Weights of a small encoder-decoder audio transcriber: decoder layers 7.
Rows from block 5 of the audio encoder of a small encoder-decoder audio transcriber, named by matrix and row number. Rows with one number within an expert belong to one neuron, the router's apart. Each number is 128 + 24 x the weight over its row's rms, rounded and kept within 0 to 255. All counts start at 0. Numbers have three digits each.
After each expert's rows are labels from the 100 clips, of 14848, where the router gives the expert most weight on average: "loudest band" is the band of the loudest frequency at the time of the peak. Only what is clearly more common there than usual is listed. The data: short read English sentences (LibriTTS-R). In brackets: how many of the 100, against the usual share in percent.
# router: router (encoder.blocks.5.mlp.router.weight, 32x192, trained with AdamW), inputs 0-191
# up: expert up (encoder.blocks.5.mlp.up, 32x96x192), inputs 0-191
# down: expert down (encoder.blocks.5.mlp.down, 32x192x96, transposed), outputs 0-191

# expert 6
router.6:094129111101134111134142115182179086128157124104112130082121127150107135104098128129121145114074131138164170134121126107115134145150092136160108148140135144162079111147144104114124131111088107115158175096135126171125123092114170121140123106131152142126121132132123157160152151140122105134114125169132136122109135095133115157111106063093146127081122095140135149135104088131176119138108167110129094146143153149125150088116127119118148170097176119126121150099124146199105106113097182146119153119145113090145120136133125104136112148156122139105123134089070084112110147127138154105
up.6:108154118150091131094157156136101095161111143105108147122149144146078128164135133098131120133114137126112150125126106163120086106144102142154140099119133112104126145160157152104126129067135092114142122107111167114122144113121166173159104110107138168127124147138139093121136080122113066106114101122108152131101096121116149110168103102135100108137107110121114141139182061154137155160146121164095089153113165097129097123107143109153137088137160107107081167144140106108131132144142125127126123105109119100157116112108157127120126104083130120114117121142122074119155127125179192128
down.6:145161139139104133128128103130106136122082143100164117078116133120088111098116105151129136119150101131108117145132126113156111111126126100053148143126147098137157131086076140147110135120161135156083126127147094132113133137135105134138194086166152130144166121086157146112120160111134151098133099159126119140128093150111131130135129195148149113139107180171140127132142126107140131149159146149143128115134101156162119120153120134140134121106114152149161154141163109071107128098134120131120121128144121127120142160139150131115133139088129184141160123136107132147103111064185069087
up.7:148137117137135140131142126142112153081124156129097111114083125098128075111103178112148120115094144093133088130146147119161096127092090131133167103118119145124110100107105115098123150100091134127121151111101111136116138060127126146123092125137122117121081097131104135126139140171159155057107168131133152140063135145135134133099134173090139096113160090108117116081133134152146129119149172103118178098122126153122134141144125148121075112133106106107129124146122122128118110103098153119159132143106086140143143146107137101147157148148094086097126109154068135158131106108150136142
down.7:154157127113061132184150150098142109110140127098089086089109161143147120138124102123135150129111120132161167133115103109167143156150101178171141149163095083118165108094126161156138158137122119098113134132112135105144150126132125120142101125088126126162129086147114091119115144133142128149139166127116119152127108122165150126102150107131138136145104131126116158133153136131114128163127064129125126116149145133180126127122161127127081154155137090084120130134094125131159155176089155097136065122136130138085119116130185134139107145090120100133118131144108135123193135122107118162
up.8:131118153107134151115107148073112148120127147174150135078112128129134171137103124130156141107155134125136149124136130078143110123131140124102209124114141083148145125157167138126122122118120085131103105126120119121157128189118118076168120100122131138106112116133086119122166132121106104100141132116175130098170134144112147128156137098113135144156147132086153132102136136134123133124126146123146147169159120156133155157170096101089077121147086152124118119130107111116108124135172081091102130153128148149158154105179133125095123104118103126171107131168067124185112136125131130116
down.8:124117114108089123088080126110153080151108186176151135146147143153179138121111118125135153166139145134077103131129134130108124144148144173106160121144162107115143142135109123133106140147091132095153111150085102103150153130131110152142106136158167147149141139144040131117152155131097141103158118123146111141130175132119136127096084099132127125196095133141153132108114133105130150137068096159112119126180107163088128146138156146138151137122120150131151120128126096098118143070114178128126112132120143127132143171151119135101117154112150086107127115127094137140135119136121146141
loudest band: 250 to 500 Hz (65 vs 10.3)

# expert 24
router.24:128081157101154098107091133100113129155137102128131097127096131167184160157158096157132104165133097135103125133124149133188124124138137109102099123149165116176176104155129124132145152119149158105136140168129156117121157127170095144121121141147143124133131116134088123138131143131157124156152157164171117143174138157108099125154140147099119128162131211151144117100189121163132137161132134114076170112105118160109125141105140118133171108097130128143175126098142152128140152143116134120128118130116170160126137115152151131145151122111132086163145135110145167161113136121120094108
up.10:122122152122140163132153148153130130107130135129131116134155094169136110160170136111158149156109127128118167157160159167093138134142149133141096091107107158091096148108115099090143144129171132123102131096117125113086132180119076153164134104090130117138129116089162131146136100117098199174146110107094129124116126117185138126189119114146114125123112093131121098126110171129103126145105121127146141152133137064119166109129141115115137118150146111121137110120153113109155092117128165102125130127181097088131117185104130119132129129181123081141106134109111120106148150132141163150
down.10:121135125145169144130147107063130097065128134151131118118141084112139148131125170127123159146101142133101113119132114109137101118134133110136151108138107201087143107094107137120134131121137120139115147139120167097107111172144105153134114139093102115116106128179124123161135132143110151134071137091104122146133155124145158173139092150123113156121119110134113086128124143161137108147189113109150091165133130114159134119137126126163152129146099160090081107132126139091091148082115168126150154131156112127129125135111092152112113118115114184155108118144078114080112168158095117153
up.11:083130118114125173153140144088093129116161114098144110122121123145112120096137150193151125125187165163120104126150079154137115131126103096144088088103106116140116129117137157155100147096092129127144088126102104117135123097109091117156125109116156113113113120138153152130153099091105121132085119098130130125142109116149107097135118125124111124126138105135086124095144158131128148107116126142064133123125138143130104133078122116116204136152121149133135135105158090141123162140135154133129136138115198176106126134142097125085134141119173128138139090138114124137140085185075095135
down.11:144129102118167116097136165139113151157106135103129128176106159118142157125171157119145136153140101122112144121140102117110132152119117070122114103141097083200137153137124120125108127146146147111132132152122126119098089114132121085126082139122131139136141126126081082094173116129124146140100128131096143119171156119156151108123143091105116128141143187174169096170150082113088139145110175128169144101145145126128142122109132124121090175136103102132135167136110126094166136164138149107134143153161131133139125124074076148087170100136132102135143146136137112135144126137162092134
up.12:109125138119119175174151136144113101078076105162129114121158119113155093108117065157143127072131136134130128112124157094111128166126116123092135140121137171123116124111177083121141098182163154131097123133128164114129149153155119161124149113067166128139125147098117167162121116114132147168161133142102140132101131131137091133155095122143122141184124147115150105158100128154105151141151132200135161130151137099137137129145150110125136099141121165154156143089130139131103153137144136127147132167143149138117139116105124163123135137142117099145112167115117144171157068119154112138
down.12:139118138153130116148119133143105147167141143072141125127146140098078119087133096097153116107132112124142139114113132131138112128142151126137096107126171069165170117123078083137167112055144158110137133158092115125118085119148112136133114137173113092138108117116120093100141208134167131117126160136149147126140175113080097102137145158116147115101086108107087185125137117134120192133162147121129137134130142122128122130072123122112126123078146090131111117088155127128131150114137141135125099126144118127146118116152119106150134112140121141081125143127166169110135126130117161110
loudest band: 2000 to 4000 Hz (76 vs 1.8)

# expert 19
router.19:109117120157120134115162121097193110125192143152112139068147127101116131151110087138101103111133104107147139115109109087115165119125145151088153140146124089109069112163096117121127115093148134129123099134123128128145141129097116119148093119073133149123106132132144126107142157116133164111117139119114117116157130127170185136144134156126139158099134113132120135188104168151130152132150114099133141134125123126091168136119195132094100058133118141130070136097102101166106152111132134141125154141100128162093112104136122145127090114130075107114113133112107100155141139133151100142
up.5:078111136102102146055115113128164122149113100168120139174161133127109130122149127137131102082119129137148166148160145097145094095144115097205110124101156090093155109117107132121125065135082110155121090106113163135107137147138087106124160167122142130128111110156086123112106092103133116136150150140144159068121120108145152127136133149118143115138127120128127091124112160140120134142117134117155134144112158110134129167141130136180120106148137110144090164152162123116089146142126124099136094145145165102094137118141095083100132160137112128125131133092176128156153142144094120132
down.5:144121159101142132140138119135146106109134142141139138150090122107137119093123176144150164143156112121128074097138113126091145174149076084135128138132101066097115134117099090139102133105117155086149112122133138137163154125173122108131141098132106094130148113119122096098161093144167148120152125082152152124140166104124115104138127139171117118127157172153138158152131136152119153140121109150139122142126131142140119130157105151151075122163165117115142117112151068086124096138175096089141079134135121126102107094103140155117146161193126130123121143126107124166114113140156080138
up.6:155092130119161128127118128120134138108109120102153136129124131104102147090107094104105099134083107112123119117135135114125136122100125117133195137120142136155130097108173109158129102193134168124122116104106105123134145134142126106149160141162120102116103111122140113162145099112089140123110070109177116106145099098102141133161122129124120124156136201134121181083137123122135118159127104130105141120165112122127124124089162135086124144113149101087123140127164129125119114129136115126107174116160121088139156090130095147127131132142151117056133115131107174075154197104136131091
down.6:138108131146182140087148102133104115112136137151149123151122193134118133146116109164135144155118157127120156115151138146115135083131117132111137112124121145123122097128132116130128143140111118163097128138129075088093145143100108135144127129169135126091121123174151127105092103127114152111129104130211147144128105129104158138149130133133106106147120114191128121120173138127129105152149136121132136124136120110133125112100104120095092162142097123143064122124150105109129118154102113101108137127121116126133108176109063108123057153150123172126172121135158100110068128191092110161
up.7:167141134159142121094139126093147132087119145108145103148138113069132144086097105114093144094116103135110127091095118141133113124149143135121115096131112099125071139114165107149115098191083119122126141111124142165161094157132113117154103116105106121155108113123114081109140157123146103171060153094103130111125128155109163105175121147141124123114123150138151152124112135095129167152131113138132099123139126132115121134115146124139149139108133144108133143139073071109138123149141050116159145116122086094157120120160121136133113144162135104150112154135094091115124056146142136131
down.7:130129129115110132099125127094125146180100127175141125148125194154183155188159117144182114112127153134098090127128131141141122112136191136118143141130153109145172126124176153174143138077216136125143121145155168117131135137127146122125099134113155149135079124124128120126170102116116127123124131133169127121200135129136097122121107118149119145149117137083131139123139152170120121106138119143122121125134135116135112117134123128106101113159100125117125141138188133100102142119166111184124083169124134137110157147132141144138136142138125105145154146119120130110108174092075114123
loudest band: 250 to 500 Hz (29 vs 10.3)

# expert 1
router.1:129123132092138113163103132119103120097122133135144116133164114076106111154156150114167137115162120120105131099111112106118157145126142140124157097128160094132135094092125103076126147138139146122089074162125124151101108102154111151146094156149131126144113089096147166136127171100107194161089155116123134156078136140135126156136156111164103146099120147137124154165134091111096118097134106075126133119114131125104156109110115142113111131127132115162143118086128118189195090094132135100139166104120128149117137098124112120135124083126144128155123152140187118096117125127168158138
up.2:100129161141143103111107154110155153160156118151130150114126117155157125136172129150115089118121147106101132120122135148125146156149136115155158121122138105181174174176120115136122125109136120152171139114116129153169136116129151086147160156118135130114158105129157135106123132100134128132249076116107165097148136112102083136101146156132136147117126096126131126138152114140144103163130169129120101108107118112140150147145115138109114133106133080164176112156132159144142170125121135130107143145120144185142117171152092133124122138135159103113131131078108127181122097104128122109
down.2:107126082117129129156114116093092150124141114120113132123136150119139128134169094148134121195155106130155093143122124129162137111134137117078143104144182122153145115139170095143127148076147170126151135147117167114133122136137157161141141148117100133165141124117118158153149123125113141105147155115195130137132104129132076146127172110129131122092126188147140103114121141141109141154077135150128155133141114104105107124135130152151139108123138115073126101131157119038180145117138119122157088089124119131172144129112080121101086113124124134125105135117148143167109141170142160116
up.3:119117117119137092101138125071101121143099117100086090149157148058129114134079125078139194116099136137152139112095136151147187159133106185123135084131136144118120107138131152098121117108156126114154161117114166130140134093116128075124141147116152099148116121136153126116067152140138121119137147099128122132107111125120134134129143146152085142126122148120111061169086102107168108133124129125133125115141114106121133145160096118131090102136128130131112126079120136133184127131136085139110106135101153118121125112115182124115116083137160119120109115124166082126120112142135174158
down.3:137092118166105121134140106084149142117120129101126116175134158111145111141153179118117164173102102129143100129127148109128120108105114174117106146110079166106082115103152123137116129131108152177091127146125151140093114150120127162111155096113096112136097158141153129176147126117148107127172161148107123125182114073087132131131129100151162118130131077150116155093133137120107153137132135130146142123109143074107136135140112111145112145164115097121097130117130132129088131147117137142163135100136099119169147116084155119140091145148129181127179111114085087083110103109133161118
up.4:155150133134149113115114115133114072127103133124122122139090143129113144116134184114154102143139126145084115168106136145142115116155093147163177118162138129097160129164161134140114080118113134105101139118142150120135138097102072128151125150100108123117076119155105148141146113115101127136108147138142147117116129170209093184089104142121115107138152139153116128144138128132152116172140167089141087144102166158143150135145133160144160117134160129112158112178081128153141139166129188152167091123150114113146131126151143140097142106113123180157114124129121123163117112121145154122
down.4:140144108123129131138121145118102110140121144152156142079130086159102130132093123130146111104146055130134151126136124134125123078132155114151083160128134143152174113129168127127196104093137169058121150113135125137105068120133072119137091143173089141118162128129158109131148093125125136143094140127140116132174100130142140137123166136103148138103149066099160106127116116091174111143119119072121123129092129105138119137146116129144142131130142123137130113159100116127111105125150161162155102151176119124118116102139121118124147137168115169120118120144101119119136191162102128153
loudest band: 1000 to 2000 Hz (43 vs 1.7)

# expert 11
router.11:087127172085097146134153104154145163131132121120105126153103111171150125128146143129130089161059088113132121101133133121121156154133124078134086118129156162104154104131113120147124112070168140114127107151138110143132152151110120111145132110104139139117132102124140121138168126147161140129092067187157149099166133105146150147120133124103152104129134154122149118108141140153128127116197146112128136100127145059125136153100135108186172070135143117163097136120153129125113152130128103121157139124127099079165118140121130122128156124130100075125130126084120101112130151142107106129
up.13:069121154138137121097133133087134117107144104110158122107111148161129143091057099144134121144122068133097151125145161149113080118150130127137128127107122112124140141101127138131131080140110132111154065146135076138137107150141138121143101119166108111161153167081110145137115144116129109132145123082140136132161160164118162141141158128087113116135113184147128130130137092125121133110109113106126121094115101113106115134169141097086125135109143118128148100153173126164130106114105142168114120142090151120158126105107146132192144081097179150140124146187097155112125147139106115135
down.13:153151140125088134121105136146165144145122155133086125117138128131147137126138132119122140123085162125145116151097129146128139115129107168134159114148128119137127087149135133105081140115170135128128154147138132107100180154108098155134124123165100150090086119132148108133106195144151103093134119124116122131138145135136114115157095099106102159104120153125056155157152161127149128126099129140121136129168102116116164138091141124122106134077183138172170178125106081159145132112113102146117130117091159112152143124111134105108095141124146142146189151106109117191134112065123154101
up.14:149114123115070120116132142143125101119131111138122101131114170142109129117147080134133177112082134116115129142164118103160124113150078099111114159131084132105134161136144141147131182106141149128154130120114115126145156158100188131108162159118152109111124159106127102165138071109112145105070139111147133102119136105153156077114125117120119110131111106172121116151128096130113125061135124119181130127128121149123141135124117107069093072161114121113129109066119083112139112113123136119103121118128118121153118114142130116192133131115097156123101093118095097133151160098100145128
down.14:153125129126152126079146129129152140101086135123162111060124153128099130175139136133125095088102123143124125137136156144146120117135147160111147133113153153148107124113181124147100146084103160088151127119152076126103058142156125154123113145113149119114130144101095128097155164125115128143139165143124138142162147140114149142130164186125129101086081092164108172123129138119129114118157161123161147064159142132118112156163106121140144119150111119146119140104163144086123146168154151117174110136159097126108128084134146105149119142137093145118126106153120137112142168130080144120
up.15:092149163125149133139122140098093111103100128157078131136098167075170094107142122145069116143153094137141122126125167127111090100144105086145170113142136136140075143146144144131109119114171094146129155125132141138141115143113161143103095117104121101099089142128137069097129096152116088113146142136127154152123103152093152132085084151174144150136128138131111133114127147154097125143154133140108136119127078113119120170172131105122136105099141092137127081116131144116112138128122146143168086123150161137122113135162102125084128078079127145091133102096148121132135110161132119097
down.15:126129123126107137115119127108144115148108119165124145143110177110089141109113148163123131121136076116113119113143124128116154116134141105125125111154119153169153150145152128115173108133121113177111161124112125108097129128098162115145173099117155094143113087152108138140154155183111168134136120148124067166116096128132168164174117096160135116150117146159135157116117128089150091104131116127167158134140128172107150086158129118112127151071084089124095129121131136105192156136127113089134137115101111096117127109161148165127131146124181186155150107109112144157111130123165134137
loudest band: 250 to 500 Hz (53 vs 10.3)

# expert 0
router.0:097135152103101115135129133139126177136156153103137141121143147121102117127143179094097143118115161134157111110121168134112135105151114102137129117113126142139105145134124172130096102124121113121124090135121158155139128187077187108127141118100153137170142166129136114143140079156133111106156101125114159157087126100165079117159163126149134120121130140139139155183129143089174144117173139170127087157127152106126144101130124148089147084088129134126141144153137143150134140143118105130123153142112115102161110140093112105126157158156152154138114110120198111153114152122191151164
up.4:147100119114155150152100113176141157168105106105121094158176125157164132088094085143181136122150152131089148148136134158102118139105138120117126093123089109129113147096150153141148147046111075134091133140116114154122165125105131096121110173149108130168155138103140087158113105151136097112111107135119099109168123151143152168129167128102133152100132103167138137141169114125141122188138126075107128116155090135118135112100136136118139126146140126112161170115107153177141123100108072141133151131132144125151138098148157121093107137138144129128114127131148113118095130130126143138
down.4:131116181106093135129106112098124100139147174104130132156114130104139119120112119119122151097153117118140092172127137138106125133129122160151087072120141070148155148154106159121118120165091144163144114119147148122136098107115071125138144164077108129086111120090144152141136177127151131097139108158168118134150121155145144177124154161143138186123134140156101088133125163092135098155135164138138151102127173144140146141132143133140136144118109104123124150143071156128160114111127174153119186150097139131143155162125130111144093117124116182135125112134152094151104131108166119127
up.5:128136099178126143124108114107126162128144121118110104129121104137136149076125124111144116136133176162125128144161125144150128080140069176127126133151079137107187140129093173144095141136129170160101163160120137086113119140129089133166144155151142138135122097120118135070151159147120119092139157134154161136122132120094119131105132132112128099161139123150109110115142101109154159102130072151127142098147109158151145102180115080152113157126124122127122150176134105159084153130093140115100154114116131133105127142089138152140147128158121155113136149134053122124157162140148135099
down.5:137135138167143122130166120118140121112089151073145096089117120164118155152142161118149134150095176136093123133143124156148129142143102158159111121085152121129099125148113125129149132074191154139164118121136100108136116140107123142139094117179107137142124130172115133106143138110132103132136171123160171140176151145163138139103120133132074145111163103139066133109133108156093103136117149115116076116151132136095136121172154126094142109137141150101143101146180120143129127055128147147152140152124132129151178123122139137128133109088144135137099125105097139101169136154124171113
up.6:143147125129139097084121132083141097108142136111130123136156120088058133136161123075178108111119145126164149143135134133099117134083171135114126127120123145109170101161132140135135097165131115114111131129109101185096143182104149127142145129110158116151147120138151133118110138120107123133120082160148118144108119156105127126111143110108136153104129150130121141127107095099132096137127113132133098152092126098111165153111120156128116135091175103139122118080104147194145134074151177069155131120110116144124111128158115136159148107147117133176144091094177113114115119104164161103
down.6:156099135133089136137132149084148165142085140095127134122126176143148119130110161125112139050126127132117108169124134131107108089127150141147166104086138151152127109161131148142150105146122080149106121148119135134100157116104085148133181103118145113121167154131140128121133094124106121113107133105106135126145135108157098143132182131132135127155127132167110182149108145156163120136176159128113153119099086120118113127105138129138133117147119155133117093147151124109113126167151092149155150134109134124151128125147075156118137168158101125121215140131089123141134061116124088148
loudest band: 250 to 500 Hz (47 vs 10.3)

# expert 8
router.8:150135125138102134128150150103124140156096141121171153103138115070116138169127117117088168136180124092128118076122152166136133159149125137130130150118104146084138132121116171131136162121140159135151138125124110157181139151118155127144132121151162124148141158099122126119172144118130133136146174091089129124108151140113126132127130188182109081166110178120118169166129176095142147121109154191143120163138148107159093126172085144138131152160122152123151128153160147053130121162131138166158098117119119145115125148132110124154124135125136132147134152166122127131112121132116148122
up.5:151155134131157101137153126193112139089171117088122149155154147092116165099146161172167157173131134149141134102139150127103124154168126150136175114099143073113091095135123124092139121106140073139119119112137163130157123120123146142142141064105127140150132140155108071150089116133129122127119107147142163149128126140073140101124124103111146131168128122130124103171117142122122096123157144108132123125151145125143140152110109122070100141181137081161099138156142133116095112150190099112122146116119116108132133121118127130165103110108144108128142103111143100131106126098180122135
down.5:122173147125109137190132119182147140123130145099112132128113096139116153148111106123164109138150124135137085149111118147185133138130100155132114131152088146117147090140122133124099113112130126132148106128140150140076113120096129122139168123095129108145145132117170129123134130128114125121136054129129115114118097162161119133108148106093127108147120054155155085161142124120129137112123128116113154124165110110067134132126134135140202114131167131155095174116176125135109114131153154135068114110156142115120103097167153127133132153172126125172086137136126096133089112138110172153
up.6:151105098111116121121114081126100135118118109135094105126124129124103099141079154107149149099152126135147114115116089081154115143111109149114117094121128138092137084115143168116107118136125155132168153142128125124156073109113144152137145159140086162098103078130110094161144167126108100124134142102122139164145148101149164125165130144135094101105133096128112069131102145156107119093155136116131106086120102103148101087105129155113116048135118128071109163131098135151097148105100115108128105151129101134116139149172098129166132147143133140148128152171175110097131122095125123127
down.6:106161137115109122137125076110151103140121145136150097115149156159137112110107151119135119113095117128089154128129114128119132132129145105155147148130090124099142140080144162127147128154130158122117106168151161102143138141085118138121202140094100166110111140110137128130135137131123111101105146190150109120105104136130144088112139125137126149120135161176146126159149102161147172157140146112092154168128095160119094151138131110149183111089129148134090182139166121094145133146151157172146176137101120113193135145114102091090103109156112148075128149105132141127147106150138142132
up.7:141134102120103097147122151138113130123107163157129098091112146095140132133116119124119078124092117126105147102122096137105089086091154141097130086085153124099130165143156090093113141121133146162144079099111133125145133115151131125098134148127135139112104095102148133134086157146150154113147130155080165121118138091130143151088121126115122134143097155143139125134148098094095125131154086127163121140154125146137129165217124099110092117071132112137144166111137107125141143142110137138077104124095165128115103115122105138102150087089146112078134148152144166125079106137130146107
down.7:111137101109095114100116144154094152148118112101150119100118156113171140124098122095113142122129156136181163124120150128160130170119099103110133160154132165096078077173160127158094093144133136118120106144112109140125163131130120137129145151134065104128107123139110089166120113107108107120120141141138116152137164100121123154152165084132151112090143086102129162152131131111117163122083150125150128140149135089093131110121137132104069142119113129121081158119088155101090135130153133123125094130098118104133120097147113132156128141098122143141094109167150106067131118079121156085
loudest band: 250 to 500 Hz (37 vs 10.3)

# expert 23
router.23:098152131112165095087120145083103147136159119133082123114117142145183109087140122132133123118105109111099099136124099147115114136132154079087150129135093124177116109142088138143141131096141076181121140164123102109125112156108127090115153098126114139114161111111144159138166129127119095112143103150083119111113120129152128165091152110138131153125125070130146116162134143161082127156114150160118134145144108130116154135150135127092119107097094153110173172129117188118104144079131080128111120146123179167114154162142140124099112161148129125122131136097127125153110138100105136089
up.5:098146124097121131087150122118102118070137127145131142111117114129176106075128111104111121131112118118148126074139082158103127148093119090114106156131105128111159136134105118134126102120111102115138115154117134135150090130119143158116165087154112142064174120106149150134140152159173145123158110168125154112099134105126101110114165120076124156108108091107156112136144116133101126121150121182124139129182106087104108114154087119153147109075111151144116116130091130119086138126145089146127188145139154111129127117102143142122088114112085143089130109095147105145119126131076139124
down.5:126135141086115132137112123123145135116120159155098131128132111128074105098106095114158128109134086129083104131130128123104118158125150090140111153131038172110119140153130092135182124160136145059114106119152081128118118125147150116155155118137154119149135118091138116092141060132124096132120078161099124136143108101099127126125135135115164122190183098118128099090131149124114089115133113135115095165136120126134128126128149121133111132071141134126167120136177139150088128144142101119151122178141120130090113099132097131115138110148115104144155129127135135155148152088143104152
up.6:131102152131129143116153140134133133082111146115152129094120115173099112093157172125108160155104099120141139150110130108118137138084115149109128105136154127133148130140094113102135129124101114124136138110134120143124148079102115070151146184106078163114142134167123134155116091141145128176130118084143120160105122120110139164133130103059116157103129118120110112097117166151151056159131129102129146125086107061125129134160124130108166140172153123120147097104125161141097134140127155131119128141109120117075152121147137118129128107117091069128117158087133112114105170132131079110
down.6:114121147107084113197113076113094131155127126161144122149100132104125114150120159136127137158136119120103124129139135132135143100127064169147116158143117108115140158114123176118154123154162142078142121141163166115116125148137123125112169154119104174101180104147130129138140139140148133115115112132168163118111063143133139121112173096123139125095118094054111160156120133178099109122085162139154097139092105124121135148118115114115113152147147137121135109160110146125146119129170138157112102136125133130174125147134183127133140148162120125139164102136149162162144145095094110094
up.7:159136127142110206086106110153091144071116146077120099112109169134088123146103156129115159123149076109108157112144105135123134130136103069146124130140124095132131146173115164090104143094073102123103105139119101115133118119106133117103169123164110156153126127143120108125129124139118166156125070076103111165127117107116138153163123133138095139120118138137132105171133140110118132154142185090122132135130126158133122152108173148096122101118136109151144106096158155108127125139124090139140138120102106154137157144116173093136117124136161156126131128160121134086119182124130112151
down.7:147093113126115134117094100132145110124115078149160129107152116115132131110189089159125113093118166116123144112134119123151140108132124182154142127132125145149133158118114125133151131131189143168118103134127140152128104121130162139156117137135103120112173085135156148109135107121168142121146113135138133120098110113122131123121156130131124106117122105122143099101123143163110099100173092125163125085155147141134119145177106124152059106118143078090140141104119113117096090106188132103080160179109146130162141156120111102132056162097138097124168131125120109152107089146111157111
loudest band: 4000 to 8000 Hz (38 vs 4.1)