From a checkpoint of a small encoder-decoder audio transcriber: encoder layers 8, muon at rate 0.02.
Rows from expert 15 of block 3 of the audio encoder, named by matrix and row number. Rows with one number belong to one neuron. Each number is 500 + 50 x the weight over its row's rms, rounded and kept within 0 to 999. All counts start at 0. Numbers have three digits each. After the name is the row's rms in percent of the matrix's.
# up: expert up (encoder.blocks.3.mlp.up, 32x96x192), inputs 96-191
# down: expert down (encoder.blocks.3.mlp.down, 32x192x96, transposed), outputs 96-191
up.60 073:533429467503435475514560520535533505489530429516483464422518512515494500662467483456557538460481578564433474560565481451468414550548468561558443424535541479488492431446415462494545510450456497476522453528447479422478550572487467496546535466468464526439401476441524484480433503471548571512
up.61 059:444558530498425459532564498480519521523582433439454535470520453542444505531446581489423514523549448530421482565455541430505502530425423440522504515519498522467486497570506535505475497441457483589499453539494486530526421488480431509513410508450421487514588514465547557512486437546546509464
up.62 100:486446550489405482501489548484522510488507513538484507599520503543432451522533532518536520474572400502398525495448538480463430523554497488477547543496487525500474412407503527520457480533443505521472503519448458583471475474509517478489550548577460461627536487559469456529509475472487464594
up.63 109:521465520467488557554554524577509602574506422440457479527595501451543468554527463541598509457506523477438531552521457441479541506540513499471563446540471489515555473406519536564533524471447516590509551502534496481506524541507550501490463438460452581526466535461495568511530391481486495548
up.64 128:498455563489480451561459468505467420519551483549511514556487566493509511504454441481549424457471550351455583527555484483520482442519488569502459502566581462443481475596522427567548516555543494419519565497507510385464527504527463488485565502427449587432441481471522455565573399589529537519
up.65 084:626491422551547474501549532488465464467512526434561585462553502518463459477525527433546482511492543624546526466423445442536494466404522485673430474555379535479503407519509502516469514502439453486528430508478471578496576527486485500469502490448422567530506454502485434534495502472524515425
up.66 103:464490510470595481445434525470455553412440541447545472565528471419470492473428464502562502540507412552483475401402464592481604484468518550464464512452507542445531472580499559523501561533497419533509458484508481625473416438399494481510528484562479405499490526473566542579473541446572447476
up.67 074:524500486457454464535420556514600576426501468464471457507494538533412464527460544558407497541468476541556528452515429490475467480533517420510519421520498486512466370589418440532453534434370604379486423532517542436489469517553525509490441499495440445464482520478556463524453481515422529468
up.68 061:472513509476578505579514488457534551501385497450486454446428424506503542479603439476496484603487477565461574546406517490468520529413551491560349516536467387464467358578567457489448513468492532483550419436464456474519545493462518429507520552551398519490575460488563433492537479501536446513
up.69 138:654461478545558498493466455433540438521537439438460403509520530539500432480467525436478513558470558552537512509507449522517373525500516520536575444448502554574512474477508514388516474540518581541500441502439515524483543503544539480481440512518555463560492538453505473492477414442619466566
up.70 141:566479455494429440513492571532540476474518516444533554464566422497511462403492489531503539617513495545497523512506540474474400560500450514509419459529435520527455461533483542519463555556481487413501478539503531485431518493506474560446410545524461487601446518532450496466494477489356472484
up.71 046:478552523502515512567485490565561453465489470533567510485487467607449509406610461532501516542571515484507510372481523501544512450503472505536546596513404461526475510562386426464519537511473473658499542520549594461634378492538511444522557478469486471460541438376527421464565536534406492479
up.72 126:585533437458524425471493471479540530491406571466437545611532443461499508452579567501413483457513474512489488569428504507505357470725523476537381519490571484576534493464491502534520465548478577519450474477521471531533457407537477478495516509500536612424512561467540412515564480497585393464
up.73 111:422618528467529484500560515517514490485544527382543527494485463522475540459526424435493542540509482468495588457509445495504559549453528499549490462444521428449477401583471528490513525452432470523540500545474471496521570482486512520513510531530491545542526467468437539431524475485463489506
up.74 094:526490541425551614607523477432485568526508531502539483433493440500415480574490509524473537502522517628529475524489466402535485525584542460481477523545501444636410487484546417558535587420409350499453468514521443499427512501392470480557553474488440438551451409389444459591479496523537538433
down.60 080:567516482510440494488485450523553512488582600447461530398532493483527502446456498444488559585436468468510554573517649400613486506528466429400463448472541472478437439497467518514479495598552558460543569604504375542500535531516589474541480540420476441442596448539480446552573477546487519490
down.61 058:508539427537557456523481473523428462489515494530548505435538498480556495416493471509470527450485489508459529440515481460544493448483504534367495476492493481547479461585525566446482496567419381461379431498492499516587568420598461560442501499495514550563511497577534493520525575471524507526
down.62 090:451470484508486660475538370508567514563455508475461517437483510486522489638565490519472506618581473513461497533463494468516464486540489505520513523474476479516444485454541593536432557508365591552446499558442461495445499478454468527449461538482490518462509496482551513407536552454522467379
down.63 124:476510516452466452491507489557496505464500496555476513530515502530491470472422563487529523585503486463447507496476572507553526436402508501530623470495453509424579510495401555489559461611564506490418382590531435445427499517460599493509524492478506475516431445544345478430374557539477474508
down.64 122:508482462536450528501513508454525469567514513520471525453512474544524473512475595536543521535686489525537373540494353423427505567472527394465517520496517535556531485457446496413554443537576498478513391423539478456518565489593370498549515524528498519506447533506582522531661487560497564521
down.65 084:536453587482534499520541609517484518587568504560550506456483473491599491488410476513467484561570468528532563625471493488410517476548506616497526366558511479516507553608428554453507517526486444513591477555593419532472529506543486465446499568447471493542399506434474437511445450464508654592
down.66 110:546499450629436484476480504456462529414448514561494473601503460504536513605463448505549510416385511477471535484510508500491458595441537442559476515461507530527500487419577570479530518571419543529528538514541516625540507532500412519412511536532558634542437519526527498533532527556569533600
down.67 068:446493443595392480501529501490581538428488475517485521507512433494484446524548509518495452575521537504415523499531481384423450487504507532595417521513491503510597608478452474512496479556525521490517551540452442566521597552534593439536484472463500546509479508527585564555476508505423599543
down.68 062:529493464405415512522498484499534516433480494517518513463517468613614476547524459518556576500588532559402370471492489508453502534500497552528456519427432523512474486459498565492425477517642589533482502433542518483466530451470465463450553490510513444506493516465492417411400482475435593556
down.69 141:471475601505427421490533415498466496442512420501507520485523468446497479483444400477457520517411481470504532505480483494459506459492482421392499532542455526506488532463523541460548504536409440482526571462487558460580518502449600533441523451440588529448506496528530484446426537487624401533
down.70 133:434499549433575593488495573496511471516445515536460518609490516578483512541477550519528521407618500479448613628536403530512507435453535536508469543521581505513476579555461463537497483495390481495558539502499550427451614494473385510510522452442473423509626491463476503442611406469455396511
down.71 045:536538433468483550525508406535499459468437531519506519532490483514436519586534417476521543398534505457552535554459582562532526648504547448514440462523456529501481484555541446442512574456510491524516375485565502440535504569409412471468527430427486506521561596514539492512458525544457461605
down.72 126:562496556532523430515485396505537508521509415536422520494482512388429525613482534525518500486489488479387386525517494534477535507432502471372437488497563476543516546505575463509494490457471426464505595444522460577502498512494406593613487442434472414467447551516491467507525461527511447555
down.73 099:537558399553567646494515507530489496479564418472389523458508543476479489488485567483450474490701510537473490403477449453428416586546541477509463458529479561483540510431477481499486496522510515466446537512597524476386539490498529524514536396483517507514443427528449528442527504460498457587
down.74 092:576513406508548598484500455483444558551546503514475523519518485609469457465459457484469455576527542509485528519546561462575473451519502444425489566503510466486534410585495446465476515526457481542551516497382541525433572554611393526487484529502495411470483512569483435545457513522532512499